config = dict(
    hop_length=160,
    win_length=400,
    fused_qkv=False,
    max_precond_dim=512,
    adamw_lr_other_params=0.0013,
    steps=8300,
)
Rows from block 3, named by matrix and row number. Rows with one number belong to one attention dimension. Each number is 128 + 32 x the weight over its row's rms, rounded and kept within 0 to 255. All counts start at 0. Numbers have three digits each. After the name is the row's rms in percent of the matrix's.
# v: attention value (model.blocks.3.attn.v.weight, 320x320), inputs 0-106
# proj: attention output (model.blocks.3.attn.proj.weight, 320x320, transposed), outputs 0-106
v.164 131:082105136128124187128080110136180128066128129176133077118115123128046128128148166128133078107177168179138150128121128128087087105145128135152164117116030128160115166164143142121089066080117109179091108117128128128101205177144128138103148147121128171112126136128128106135087110128154134082082128149102144173149076183141096
proj.164 106:160128128167128152158158100148156132153122140095066192131047128183128151140169128137128128150077184128071103131123112128191122125128122125107154080128150128107128128128142132128155117142128128082128172144145128052189128116128184128128128113100168119128197099171159138141114129165043132144128128117179128091028217089112090
v.165 113:131111107128151134128105116132128097088128128176081128128130128159035119146128169107128109136155108157103109161128128118091083139128172128128167128097081085164091128163167128161101115128171128159150102128142128128128179164144128128128140157128128189169110115086111128118106128135182130083091097183128159168128128221128128
proj.165 092:150157166128128169128184128128156128128125093128128128128128142128103128128146128128128178128128128128122128128165166211107128128105158143169128128128154096128128128128075128128143187128124146053091128100128128134128128168128182084123128148128182116165128128134178128156128128154072101142199026164191139128005129128128128
v.166 086:129128148128113216128120169113184128157179128128118128176079117128076128128150171128093128111147128174107128128128128128128128154173128128128099164128128128217094128111098112122128100128190168128128128110128095128149100128130128159128110094169121217098179179128128096128159120147080128109128189078076082128128128128128029
proj.166 086:128124152128092128166181081170128162128106096128105130128089236128128128028155128112094154128066116128090163110091181128128119153152128145183158128034128128056073128165131097128078128138117146128128160103140161112128128128128146136197121167050128128128201096167124120108157109128140179147073092103172128128051216077184128
v.167 110:128106098124184144128198068128128178153145079128108095146128094104187156106083128120186128149145170103174123128107128128119128089189165107154128170037187109070143128030138128136132107110098094089084142128171144079192081128097145128179063179128099112151085094160188128159152156147105128128117116119101009108119204148138104
proj.167 097:116128107128093111107095105106053097128128143096128128183229160138146128128082093128105058117128128128124160100166158128148150193110139114128086129190178119137145177138151128128173128128136128128176102177116111186077128128154091152102128128154128165128153197120112143176102091136128115095102115171128116176128128088060113
v.168 172:128161152182186128099130155157195172082131103197115065157128128100082165156140166128128103128128134176142134145047110103087118173159134128174172159084092128152135196128126161183152135124156183128128167165136126127128128144128100128112072117116115186168128151083116128158128143127137131128096175118107128183147041190128078
proj.168 176:151114171128128117108175096128128132128150110101128236120128163148156128106170128093085186110063203128128159094154128144128131138105128064128128128158162103104126055149099128100148100137128126128128160080128132100128058097049128102128161114079128109113199105130128181125128156213079153142158128084128064077128203061149084
v.169 132:127128128128149152128128168139177128128128083209091099128128095094087163124132165163094103113128127123163146178055128140125128128153128191211157120152071131157128170102128115181100110152140170093128177146128172128164125181148128105134100128137128180128174147063102103158133185128128168136092167095102091128115070203108088
proj.169 120:135121128066093102128196109172143138128183128128147183153082158128128169044145115128090188128074210128128128149128172128156128128128128060119088104128161107113122062111128084128128160151150128158128128096159128113131043117052128130114174113062128079128128128162143208128157134185128133085200071114179087082111195080134122
v.170 169:106146130128171128106132128143188128122128108194092088122128116128105144137128189116100094099146130155138098128036107128128108152178190163168175136128079132156124128156124128128163142128180179175120128117148171104130128136103128145137128160119128184128150163128128106157174143103119128128088153106119128128134128237129093
proj.170 146:128155128107075134141209108196127122143122096057128191116074128192161126084128082127142188119128128091119162125128156211128128128109126078128128126140178103092128061162119121128128163085138128128128112128128128093128128116063128090128128119087128128099191128154128128144128128174084137140128128130156090088128255052128089
v.171 103:145116114161104192128054157124128062057128157174128131170128143111079128182168128160093062103137158128088109093039128165123113128145161132163105161185055147196128174170128128165128138116158128189142155144085128115087152128149113149135098105152128203092128128087128103176128136094128123150128162128093162168101128128120139
proj.171 088:187164120147081121177176128150151143128149128150106128119082159128171128086128128156142204109101166068145128159186079092169128100128153128051128128101128159052128077128088128094143161095123119128086154105142128074191074173102157128128125128128128074091128104128128128128128158128057106128169119151062040128093128128115159
v.172 117:160128142093171084164128104128138140183128150078147094140118130137090158105215169208128165128063083110098150091103128128081128128128112128097188073105145100128128128144147145128142154141112113056128128146121097128139099056120092060152084128128118128128128161088128149096128082167094089147099128164148092094123144113082146
proj.172 113:154098159128157128136128128097139081128157073154128192051117156156116080248165156128128129103066158174128110104163122063113086128151104122159151128144167206100198128128088128155162128128140076184132146102122135114128170071079094128156097111061150128163121070138098128128118174128081163169083114074102128078147099128142081
v.173 105:128166109178165129117158147119128181128128070077148128128128092139209128120096068110105128128129141177128116176093128090128134154128128128149092146099201128100128094110134128128128161128144128098058113068128128128147032095086113128168075143115097098158075096152170112141183156112167128128150128124119152128106168107112072
proj.173 090:128069154079038128134150128162082128029140158128160128128128128079120176095109128103095169153160139188128101137166164144153187140111154128101128128115095128061128120147157099107128128149081184178177127128106088112145154173166082128091157114163128081080095180128128055078128109207126092122158152163128064155184064128068128
v.174 085:160078128138128133151128098065144060078128201114107175136147230150167142078120128080128056128152128128143084085112136081128128111128128084145105137150104128128172128135119094092147093151167074144146085128160128128106134150128136138153176155169109094032128156116144116170128140019140128091186128159128151216168123128153146
proj.174 072:128161128115128128145106144072128037105140153086128071137087081128113128186185171183128077091098169128101144128202137085159062112128141175101128128080165092223128091118161147128128128154128144128172083192128172128110146128185224174093167128120176128120116134071138136140188128128097068128149128100068171084093128128128128
v.175 095:108128155168163156186129092090128128176128071110128128146062133151150128085128082116128184128097128123128089128148096128148128100128128149149101137105194152071166075112153115128111128128111091128061128175155128128128109128076137082184106110084128091155129128128195090128167161135076128110128128111192097128114158081128150
proj.175 092:128128145128128135128151133128071028128128162128128137075171157128150095182096128113101066159128128128150128103104138128128128110108128108080128161128078139128128128168128156147148128091128093123173086106111128122128128138128128206116130098157085139074128128128128084091117086081128151120091241103097119184128093079131110
v.176 103:094163128189070128087139096181175120095128136167083109128065159162082076159105170109065108128152196134102083088133098070128128128163128128121160128104061143167119128128143128128128061181146180192128128108118197060096095128121128128102165121128152128170171116128124101128128128111128128104027128128083152152128128185153128
proj.176 117:149179176144128110152128128194093186117105128134165128158136128213104128088128082128128128130113128099128156151161128169155128125082132137173128128128128027178128128128114059093110241138115164128149128139128114174178064151106151090087117140092128128128150128131190153110159132128133142140128128173202128154059128102198090
v.177 100:148146144105105128164105148153091079119128101142105168128128110114153151147114165172101125128110156128113072128128082139128101153111128128128175116128167180116128139156128128106128128139128066118172100128107077079123158119128187128073162084128111092128106151086112180098121156123146107093097152099096165200161112106112141
proj.177 113:113152098128132107152117163150168120169107151163128128180113077128107117055117112128128122128128067160130109163111174178128156108168128182215115117080128128079128140128110109154047196159150122128113108112109128128155147150070128084156123189115143140231128161145128106128128146128128118164128128193203128100077189209174128
v.178 090:114109081107123143099145037116140132105136157128090103077144167184148118133128096128156058108181186171139101123207118169128124104128145128054088097148083177199098136098163085108154050128128128151109128095162156172121143168186143181102154162128188170128079070128128100104128147143152094107128149128128110156177128156140066
proj.178 077:128128167159094080106144128128128128146164177108149099128142128074115128043115128109128162167130144055094154159128128161128095128128128106180105068216208056128138176089103118128100166118114177079097102099128099137117128165184128163146138108167100128091148155146165145128154102111090084098128085178202143177128108170151142
v.179 078:170099136098187101084106093116128157128188106180079128118128138088103163080128128166128142151152106128128117128132128128071108128128174128128189147106128140057102128080150121126086098187171179195052116088128128128128165049054082115146147128127198117181137098128106151128112128095097169175128128099128141116087120207085138
proj.179 083:128128128136082160128152051095085123033161135165091106161136111168154128179107092128128128164128185128128128075112097128154120128128128089150089077162179128128200102128112156128180165153072081128103128097173166097128097163128096146128113089084149128048172098113168160128156128074077128159113164085061128128186128071079106
v.180 146:137165128128203135128128162135128128113155100211076092170128142128080152128128128150128120128127128137140096174025127128128070150128190192128128142128051131098152191084128128202118153128166149118125147094141159128128164128128142099128128173067155196189128148047135128128141146089128128128087157085149095134127128207128121
proj.180 131:128093128097128097128128091193069128108135098128121224113128128111117128128089109093128169119112128065077160092140141167165128128075128069111146103153117128161121036163128148128154128160128082128108155094136190128163053128070092090127126114128187128111189106130166149128128102128051147159128128114122128101116208073120077
v.181 109:093109128175255185075179117080128190077114105146139088157135134128126128155128168128128128121128130172128141128030128110061100120157128163214128128117090166162128210128126128178124110128128166155098165128139191077110128137128067146128128194128056128128094153080128135168135178128096144099141170110115124128125128187111083
proj.181 117:142144123086087162128128140128091128131128138038163158090097128110147107094152080143081158128079216073078118111199170163155128103104113114128115137186135144128124062128153141095159128119128093128128128137114177128175128128097128128119124048128178105128123078144128128128128140211128128140166155157128065128076156089164136
v.182 084:128128143115128071173138190164128128128155120179143128132128067034149187128106128118128169098071063128128104149083128128155086128128128208128165110128128195103096136104100141113108147109128070096128107128094079077128180094106128097139128128128128128179146128079164147171128099106128119101203128093148128113103128081090211
proj.182 095:128089105128198128128154085094170128150155118113075168096114128157128151188184153121128137123116111121174128096079097103142184067128106128098201165101159147128119111154128143188141128139181091120122095128102158106093105118128044115128108128128148114105146128141066170138152157128102188115059171111098111101125123083145081
v.183 132:128117161128128169194090128118106084128128163073097193130068128120153143128097141098123159138062128099087140080189094088130149159112093128128112125161169178144128074128117099128150123154061086103183101132062141102072082120128155114128170136128042109093099118161128147084112096170156128175147128148138128095146169045083154
proj.183 111:118187128163146128138128131137097090141131128152158148138129076128128111094157116176160128064128093184173067086143166128072128128128140184140154160089128162128128128128148100128117153128131128161167146165162128150128128095128128097096095220169128128196075128162154122128150128111186142158103176165128128115109074225135128
v.184 085:179128128128128128128075116138128128169138168128109193128088128158119108178128101149148155148128176128128108128140128128128171091128128122088128128146095191212072128166128128128175137137075137128109161151103045158128051078198099128128163111128094128074150143194156161128095091176128128174106096196128128094126109040128128
proj.184 082:164174149101177157172169151128102103104128128167144128108122128115168105091162118179176100128128128198128106091165128078128093128089112200115132143109128166128128144101149124112142128142093212110128152128128136112090149116096098179078098128192074152152128098156101128097113122096127103128128158146128128171111048128190124
v.185 078:128114144128150128128128190128197128173128094151085035155105108169160097175141149099052145151143128128115108198128156128147142162152128170151128128140090128101112171110145128156128169158152157128110143095141128161128099068111153128128105095086128113095128088128174128154178128084116149128128086168158163128110074184118177
proj.185 069:089190108150077099169128113128128128178094128091115157197124128108065128128128077093150128128047116095068123112094142128144168128128100128121128128082091044172128128144128101128128128171174128145128171154083182149128128116130128138099128128128187128128106171102128194128094064204128070128122128128128135155128227085128092
v.186 105:149134117128054128199139133141128096205084144043128160135128118118178070128128128139119191174128143128098128155128128128166128149095128097117062149128128115089135057146128128128128140152073111125160100128128110177120128089134119128138122092124108063110132110128147157091161099160128054121128133178156127054104122066128174
proj.186 100:128128128170187149128132083128128073121172114128079080128128105128128128128142128128188079109159031128128128141110104128128137122138128128128145119112128128128128128128128170171153128113144128169128161128142143128147249165190128128068079172154064150128128096128128128128110128050128146103128164088128192112203070188110128
v.187 106:158128170128054083179128111129069128128103187128149183154113163114128140140101128132128076156093146094082163096143128128113117128106128117131055128138178166164128068128128128128164157101114128092159091148083128112080128094128084128140170128179073128128066143138128152128128128174157153143146128201128128144164210128101128
proj.187 117:105137128128141128137128128128128128105128134127106167093128128128128058202136193175189133071174135211169072128144093050120128164119073150105139198071090169166113128181186156160131078128097128128183128153119128128166163113186128083063128154128128150159060145128148128128128164050107151152065128128055169128128042136129079
v.188 087:113128128157109091128128143128161103090117176105159100146045138136128080128128128128057128165092128093128151113120140120152155159128106186106119157141091052055092128148158102121182149146111173128142183144109104133083110080113128092154112114093214100075142084132128137128137102114109128146115151109108085087091053112149095
proj.188 087:178111139168156109099128001152128195120118098111147196109093136153112156176070140146156086113115093043115157128098107083106078067068128104116146154128153128133170128163091170128103128084174147128128157128185109082165128110128120175094128128074131159107177128082144200141128080137082108071110146136155203150176148128128052
v.189 078:128150057128149174084111099057128128067106155128108082096128128118084087166147150115155128094127108155072055178092118115128180128099128161165128128128128163167085128128162128128080058128128162144111084128128156157128128186155113141096164169162141095160175151145095128128131206074144178182128106106174128128167083128154109
proj.189 077:128160128100143162128113084174128128104128128128128198085042112222153128154225069128139119128068123091128110100128147129118128160069061128119101130145167128110124071128100107095082159128113128128128183084153128090128119113128122128154116104092128157109094097106128128143107155127105100114123075113186160128128128175169128
v.190 087:093062149109158128128122073113170115128087055177090128116092101128073137114122128085142055163158128094102099147093081165128114128201181115111128128142096168128094170142153181185159163191101106167106100128148198152128104166128108097117128198050128128105128092089157128098146105117174128149112136162163128159107163128116128
proj.190 081:101184128135054089117109142167128182128155157098159059121101154091148100128128128163128136147172128155078128193128128128176128142089144128146084128112128050097128128151131095086113180101102130133142163152107104167128128109176207092057169151128155080143128099128104118114128083128191102110191071159128128132128128128196151
v.191 084:121184128128193128182128126160128128197149128128147128128066087128128095128085174153099128201025060128109139128075177128138143128124128181184128101128159128067119164128164128128128176098166178060128159093098128128025098080128100096128128128128108128170191185128128128128091128149096152170128128148128128102094128128128180
proj.191 107:124105143128107154169161099128128088070178128159128177091091128128187101190140174153144128128128148128172062082150098128141128166112104114071171157149105165156154128172128128128128043118081107122106108173109128100135072145096128159107158106159128151110105073128131132080080155128105119144128196145067155128204086128128106
v.192 098:128138128135200128072111136128128165128098183125166065160114140128172128128128128128128146128086128175128208151128185167093114128111060202156111128128128094077097128159103165128165175107098128126049153128090098132118128133128099128183129107139128108128128155148176159167128173128128128183155171165155126177093093128128154
proj.192 126:128103090078128128128138121128142128152128128162146128066115161128137153150116128128128131120128178122128141104128073103114135157089109067046128128171128128147146100158128142128156026128128122128128079167128156128137059131128136128128171128128136132060137128128128083128128128182101100128137133128012110165196128106087081
v.193 118:141116128142124165100140121128118160126150153081147167123116153128130168136149121110178142195022199148141141081142194136063113186061051183093090160161190099128128122192128128098128128123099161128127128153109106081128113089060163139150128153122105106106128117167128128118128128128128128175175124128108124159120121064144126
proj.193 119:120108083128128100128087128093153173198155067157128128128105129086168151155142165130141128091128128106151112123128101041104154128147174073111208193128128179128152128128128100128151099107110066128140128135101147082128103128192072116102173143128192128091132178110128128194092099128109128105128189113093095128224088116128128
v.194 073:128128120177122177128128083181182152135143128113080085164128114099141148085144128162081094118112168178128175128128139183151211077107128128128128146086043160062094153128142088128089113038158128112048128128128168095148170128086142096193143150128176128128128079056085151128154128128109121102079071128069080128128159177128081
proj.194 073:128121165098133133128179082102128088114149133128156128118085100092178115153087109093156102173135116134137152147128158128078128192185128128093140083139128128128191150109177128128128082157086161169061128140102172157128128149133128201043194128062119128092145128128097122128187191151128128112099102128128139089128178100169156
v.195 110:151121089150128140128173128207128097128128147128073140114084162037103153128128117146062141100105185084084071128061054128144178142108128128113178128159144084149167165117096117131128097207128119128146158159179142087097093138128128115105139214054144128128156171083098136128142110128092176107065128057142128079122128128128077
proj.195 155:128167142128131135128114128128087203183128072128108116236142128178116173055114084128149113128128066137099118122111128201130128119128128123160128139072144128118128140053087099128106255093102085128128183128135110149153136121111128057155095158135128128177125128159153128153158128105140128152121128161229149128030172128170128
v.196 078:142148191202120102153100139160197128128128183100128115159128128164104160128178176117128097128137162128151142083146151156091128171044084158078197154128085128090128114128142125168125140112128204177128141142173084122103128128128143140145163128157128128128075196108115128128128139106107128128128190128140136111128101128128050
proj.196 085:158136106170088155128149141128103128144069148107156128128128087128155128102140128123128108100077093125128128076175153134116152128143128085131104105099106150193128128156168128173128142128128210152123113116162135093100128144102162137068128179104090150077078152110112141094164157160074132150161128073128152161128132105075142
v.197 095:153113128128101111156150080128075105103103242045128128082128159146128128128135114147139128159092124137107128088103133128109120110128103154020051128161133077112128168155128128108128162140070110147166128115128075142109128082073111140135153166138090102128128141128128128154090117144136128181175116128128186128090097039128128
proj.197 088:120098128128168136128105094066171139128110116123123191081114128128181167185185163106128143148107128128166104077103104128094162128174115114054194128159124171161128114071128128128128034128128148128101128098113128128148128114153128174147108091128128107094089096110128128128084090128128128161115128069082155128204128128088128
v.198 089:156139094122128085106097144128199077117107065180102106104126095115102094128128178112091167097218128128128118196135128165181128128128187128137176128128128128157128149159158128128159069128191064132096085115143128128173074166128108147079128153121179153203154145128112094103128102128119145128109094131102104112131116163128072
proj.198 106:128128207128128128119169132136145077067137128127128087168154128176091122087128057094128128169128124190128144128128138203191074148128101128175079074163157148128132120128079114128093170097115110106128142093166105155188215143110122121128128156128128128128101128165128185128151128041152123128112090134182095140128155157144142
v.199 078:112076120124083074102128147101101128128128152128198128034086138202181146110160128132194128111117090172181093109128151128132105128128033128134092172128128128103128128146128128100100110103128145154166087128142108129128128154145181084152161031128102100128128163190105072128156152128154082128170163165098128185195079094145128
proj.199 085:107112080128127112128106128085089029128166128160091138117151128128057141179164170120128128199191128069128177147128087128148102156128128128071087128101157095079169120115181123171158092152085132076128162128111092128084210109128128128176147157171128128079145145119128128128165128128174109047075140128071083128195078113141104
v.200 083:128097128128177165140128128112128169128188128128128140128147128128169080166142109155128128170132093083162099063149128054093128128095128105080177096189094181071157128128095128098184095128097128116172145128128104120085152026089095095138128132094096091073116128128128142097114128165105158163170180128128172128086101107072128
proj.200 118:155128128118122151186153142138128027128135128112095128091123128128183131167128128163075155157102168128128128075163128128095128164104064112128114128128113243139187083165128115124155065148107145122152128154128091108134130076105113147096144101128128128091106128133064168064137128136084167105094160099041110102178100092048128
v.201 090:122128087128126128138178128128175129136158159089128174128126147096137149126048128128155139183128172072108059063128128070128103199075128128116119107188202128116157110100081106173128111180077143125128093128093116046128157128126091090128100109094128113091087128131164156128146094139138128151113091054128130114046116095183128
proj.201 085:107153072077128128128136128155111178193128074128128201156079166143116135125128142185128130128095128164139164144128128157186168169119128045147196185077128128181167090128146147128098201098128071128112128168138128119173128128128069069128128128128170096128128130159218128147121128128128128102097128116102112088128168196128128
v.202 086:128128111073063128153081108128128072128128202057094191128179128128128095126095144148111167066128182128138128129122128160175199128087147062128144097128069123128128049100128120089128087128128128155195128128111076111165089128128128189128128128128161128182121085116061162103134159091128128123093128128093168102111126094128053
proj.202 155:093159128128128116090079128150128187158128107145104063211140114150128141105114102096166120128155057111135117188128165170128120106176143196199130129128165083134094164088080128131128223141142118106116190087128165132117190128143128100128062139161128128183115131128128117161172128074187139128128092158215128104069159128167163
v.203 135:128128108128046031148128153128099079144086120125124134108159119091112092122110112128109110079128084115086106181158135128216128128128146060128128165167093128148128127128165058100074096133182128128203117128128129173183145128255147128128172128172126128143101099121055095154174128172184108082093064142128134128197148146108128
proj.203 142:100150128128099162103128128100128158112128128149128094225166128159100082084139096128173128157172100128133114128150128187145085144128089211178107128101132119128128128112128128128091146109128124102137128091128087112137128116064128122149106155128128128128134086128128105093159143056193151128164113128167153134058105175128194
v.204 112:128118128212218128128128099162124153128162128055176128201155097161128128128104125158134116157069128128122163080091153118125116128128096128110128086128141151102115222129114175135110196128091128107043128106128128075091128128011102128159091128128108112128128168154207128146128101111081128197143149137112128128085128092128074
proj.204 163:128107085147128158158128109106128119150128139123124143128084128109183121197146147115123105110101179106128097128144114128119142144094119066068170168128119158170174084130169139140168039135119128168128096183108140136128080143169122169109194128105137128093099161098128142132105128170084092134128198128052161112203133088077128
v.205 089:128144128120180111084167174128128128160128072168114080108081128128158128128196111116096128163185128093128152166115128128158111128179128108128128128128105180128118158128173167189116085128128173111137182069141162121128128124128098096128128128147128168198187192128128143144148134128128128128068128106128128102184086202128128
proj.205 105:161088170149101144176151064128128039060128116128128218086128109155128108155115153148090106116107200128128157092147152168151147128093128117141128147103151128128128039148113128087128082115032097138094086098101085100128130077135119128128169128085128065105086128137128128096161128128107152128113138128096105180159135063128170
v.206 114:178143124128056128192072096117151102142128151121117159094132128120128035128114151128098111100162128155161109128128066128123157128128171128084120128098094112145128077142181076057121061116162128133182137162128128149128145128186155122052142158167100128128128095128045128106095128165128142071110128130129128128185130128128093
proj.206 152:111149179110128128108119128128128137128123141158127066211144108144082141082121128107170128153128090128121115160140153193149128128137128221177067128128140119082128190128097128128096213161119134130128128108174098134128204120119128088159096164168128128175102141151128128128128128083187128134146084158216128147078147188159128
v.207 106:174128112132110145142128128128122124123128153056139182200065149128186210124108128127154128153128128114140086093128128180128158197154142142103108128115133075128128104106079128120172188128128184152162128106146114113163111173060173090117128120128120121128128085177183163105128103128148190113130111065150042128128147114128128
proj.207 118:128128128128128128128067128151128128225154042130175128162128128110098203096128128128126130080128066128128168185128124109164128091141174128161178128078128061128172137093098128145128200131130065164128165134107128125128128079180128118128146147178170128128128185121164150202097131090128147099090128128200116128122128130128128
v.208 085:104171076176072188103157149128128132128123109128101155115128127135128120128128109109128104126128128052155085161128147072128201110115128110111120110138128128128131146107132132186118128128128118092073161128151131120128128159125021139067189128128218172178113128134128120128153146128128117128128128100128128097193030162097079
proj.208 078:128097128140128053128128116096128098128161090153148212128128153128169159128168092152128185128082096081128168102128079123128143164044128128128128145128128135094128104128128153173150128128128128096128177112098163128124069140128156147148082122037130169095128161128163128100107134090059145080166166098057065166144128114084089
v.209 116:128181128088155098096187151174173128109116128172082128147128112063153142106128153061128141119128106094128102181089105053158156128154182128150128143094106128128149128103192128159099082112161174073101128110128152128204134183168131145100179192131128128128132156081110101142174154105128151107128069147162073091128121180128132
proj.209 121:106129179152115089170089143128128128140223149122107128171081148204084088110102102128135128143126143128094161108089118128152136128119141116101128128106092128128146128114100128128128128150077135107093205159157128177172128106080113115165093128053124169128140123079125180086122093070082128147128128128128054128132128195128078
v.210 091:053101156158128128160176184128094144137150108112148151132048185159143156200128176184177080098128138128130095128094128128062128128130107111128128128105128179156118128116128128136152128128131071117084168128128103095128128206049104107115128162128182179119096098128128199128107128128134123170148144153128152097067159180106128
proj.210 102:128128100172062167108166127128128156128145098128166128180142104103158111037066128085128154086140091142143128210132128190149160094170128134176078128102142063108128128140137098128137236083128128128128062096080150155130128128143144128093119128128131092175128170178128067128193147128173153128128088183128128128056199088128139
v.211 121:077142141179128128128150103128197118128159106182094113151063128159128128128209128154077111128128128119128128149093128084175156152163131144149166128128094128168128131141128136128128114141132085132078188128144128128128060153082128128138125128068128184169150128122078128132128128112128173134027156099128140066128098255128076
proj.211 094:199172128123069120101128116128128128118128128136178128140141128128178126112149128059133160163078146128128128128073150128128128118127170161171128159128153129085128145192106191087153128105071128095035128095112119128130061147128120103062151162101095128128130128141146128124249161128128119128151099148158137140128149064128067
v.212 082:161139086128123122128128128150146160128128097151084097089134101128106128128105142163088123128108128165128064128108115128084064156159095089128156099105127151126128154116073115064131128162128128171121141102062128128128128159128183166101128119112043138128150168152061128075144031188128139128123188128121165159153189131128163
proj.212 082:163207122087128128091151128059121153069120158174160104114150128106154128077063125093128128164128128128165110128065113170131098165164210190164099154124128128096110095128169128182146128124100219109142089148162104140128227110128182183107133127128155088128175151142185079158199128128150128153164128139194152128158128113194099
v.213 130:128128104074185048114060135017128189146128128137162128134128084128136081110104128128153144129128128153128170148161143173105069141188088152151076130123168128092073161143128128107128199138128143126128128098128133143095201128194146095154128134193107062102128156170166125155128143163128128152220177160183128174133147128128128
proj.213 104:128119133128139113139096181135192097156154128164097128078077111101085128217128180171090128128129179128158136128128088128129069153175184076086142071157099184178090128149102110190141040141086172135202132144140088128137139158166155149092145118155128176111148187087128139088080115128128104128128128087128146101128076180128102
v.214 091:133128111049145149079172066165079128077128128087105110195128117107139125059112128063150149128128121142128159128106128128151128093093159128151128128128165077109128128109112143150100128150150146112047151128106128128128149128150128154150128196096177115128154152128149097159174199139128128128123050168128114094095170152128101
proj.214 098:111110158128172118165107128088108179119171095092128112159108128128117128182128128194128128131128189115101192101140128128110148128088148128108098128123128167177116110070064160097114061128128080119112186152108147089128133137128128102180128074149178151078072155098128155120019078128100064162128153128088158128105087167114117
v.215 106:143112143128142128152128171140128123133136129157072141098134128081119079128089164154068068089116076128139152128128128128171113155199128113171167106142082128151128172149128112128164104154128142175178128128128154128128186088128193128110086128117089152143128077141094128093110174128128110070093128105137160128115128126171127
proj.215 127:128194122128100132091095128145108152112156158170128076173140150153111128071106122128181128156145056132128090155128154155101077128130103200188128149089131097080090128128159115128128185144094110109087128057128128128109113128113182128094085185130092128163148138131168082148195128148175106105164110128186128144064128116128177
v.216 077:118156128194142099128069142143204128148154128128128080128049128175089112084131128128128128128128128130128128128120138131113093177146092077128143128147036114128101124100128134180130169187128159151050128128128162190099128128128148144122139128128128128128128128128105174109158103128148128136061128085146145128128106128128045
proj.216 092:159128118105060128128128141128122128064120128128107074156155128109128192102169161087179128122128176128128103079128103091131128177117128128128128128119128174128175098182165126063128088121128176104128151114128128120128191166143146149106140112128113093088137128076128128155112111167161105156128098128075128140170088033112157
v.217 124:128138115174081165098128097169171074128118096128133128118098137085097128128095121067128155168128166057087052138094121044186128128128155111083192119109105132128148123090166128140123023098145119145080091128128165116180128219144128162080148115128128128164153128073102128134128150128130128128059101112128128042111113195128123
proj.217 091:128128146089128098149149089134128070101149128151122128120104128128128147113091105151129111103128142097135128128099128163122149128128128100074099128044144137086144128123103174101148128128041104076128128199127167189173042123077115094182089110128126128087166111128159145091084153105128128140128160128128128163140188179079089
v.218 071:128157095187128187128188138188175075097128181128113128069143176178128110167148096118070096160058128070123128057128155087150189128091085128128120128128171128092112086139108143104156128098160077110096128171128084117118058115141128128094150128058101131128146157128163168097094185160128110163081128128120152139128082090144088
proj.218 069:151128133120069122128120128188128165128121150128128174128128105183128128128128087128062144128177122190174085103128154128128114128118128161128160090183150096115166064130111128111128163128201128128128075177092169085102128148082173128101084128163108087069159170208080108074132176074078177121088128128096105128168143128100111
v.219 101:175149128133128128105128128093178137122172096213125069128149055128128097128128188102152163128225128128128107128128142075128109069206171138135128144128125128164156168091203128098137128128229222155122156128145128176128128092233163148136128166157200062128128093117128119087128128189128128128091128163153093128128128197128128
proj.219 112:128110182100107128185080127080150074076128128130090180103137134128154128177125106128111099130176128108128128097080128097143128154128168126081128105167085132139143141176133132161128118188128128159155167166128130128150128150093045158107153180099128173102184155128128150073124092115129099128084175141098048109193077128080128
v.220 089:107108156173128109128056128071095211196160180097156152151158176168128177157135128199172093096152153192128177070144161128128119174128109099086105125128160128128130101128048128112108215128078102186156128128111128060128171128110088128163091058133128176111098153164128141128065128085100149142128169138128142168128168128108128
proj.220 089:155135090128110128075154076180120117147082097136139050112152128085151128225106128128129097075141066141163061128128097128088139128128128152128128128128208102167090128134153079116152128075128128112128128092065146128128179142164187128128117135150128128163087074209137064107169158147134141114139128110128179123128128128130128
v.221 078:090128178214145128128170146172128128128128069172073078191122116067128116148091147101107145128093135079128128218148098128176191108135128130147172123128058139117080064115169079174128128147142105154095056128084128062173086141157095168128122145096127109128128071084014107128170128128157169059128065150128102136155167128128083
proj.221 078:104163178131062128149128106097126160118122128183116109128083146203084162128097090088128128168151128048102161118128144128151056139100092114189089085128110128141081159101107080100063128110087172128058169128118163182153138204143128104141107128128128113107128123128128167187128080128181149083176128191118128102128121143101161
v.222 166:106146105142128126124128128181179121134152104218094104134128128104128105128161163107128119128159128128128128161085128098181128125206167125128128157089128128172128121090211090166147069146171133156127140113146178118164128171175097129069128153128199128145150104113090128093163128128135151105076133121128123127175102240128128
proj.222 132:128128147137051047125128112128109072128128155119128177149099157160108097040115114090147163182122128053110159155129128185117071156136128155158128128128098114054146085128153142105128104143128128128128194092161106180150110124128175133128115116055128107128150128115128128164178116091151113128145099137128118094072128091128128
v.223 069:148036147094128128152127092198128102169186111150078087114128152159148152128115185132161128157128128131128137108176080067096069048186178099059128111089162165128164151090085145110114068128137130098086086100128161152128154128181128086128128158144128094074128098215128114154099118079210128123126136128161161205128128127152113
proj.223 072:120165128128154103108128128155174182179148138128163100102128152144117097128080128128111128128087125128156128151128133128163128128128128080075128104183181128178115049107153069154118052139128128175169126128111113168128082102109105138079128053128136139099128155085128128059128053189128099083137144109117069081184063182162105
v.224 074:128167128128128138140157115107171115163128101216061180128128127117090161153087128142128128100128153172128077128104128173110127128083148128074128117128071128181164067099157102108154128163136139106160106128222158116155133128160128201091128094097128125171127128080091085128102105154128128128083144177065175104128128091102111
proj.224 111:128152148157128133128128098122107177163099069060113071221128128186108116066112055128165166128128125128136128152149199197152128113115128180154128128087148086109139189112128138128086197128170143093136128103128128097128150128136128109128128157128112128128117128128128128165147128128128134137128088150243128145050180140161158
v.225 077:128128114160128050128087142096128059128093163156157128110128155185116128128128100128179128090188178128147154151210139128173128107128128096067128185102194128159099140106167079128128128143143155100171062108135099128128202158184154151152128139128135094066075134176154128119165107114128112226128128080128190212148128128128155
proj.225 079:136116099165128144140128175119111128128155159191147128103151083135108146128114128128113128191128156107128128084128054086177117128158147128128161107152098128138102128121148153116096081087110150070092150168146077167128079157128108176092128089144108128128177142128128128090116098114150128141128165210105150135169128128173162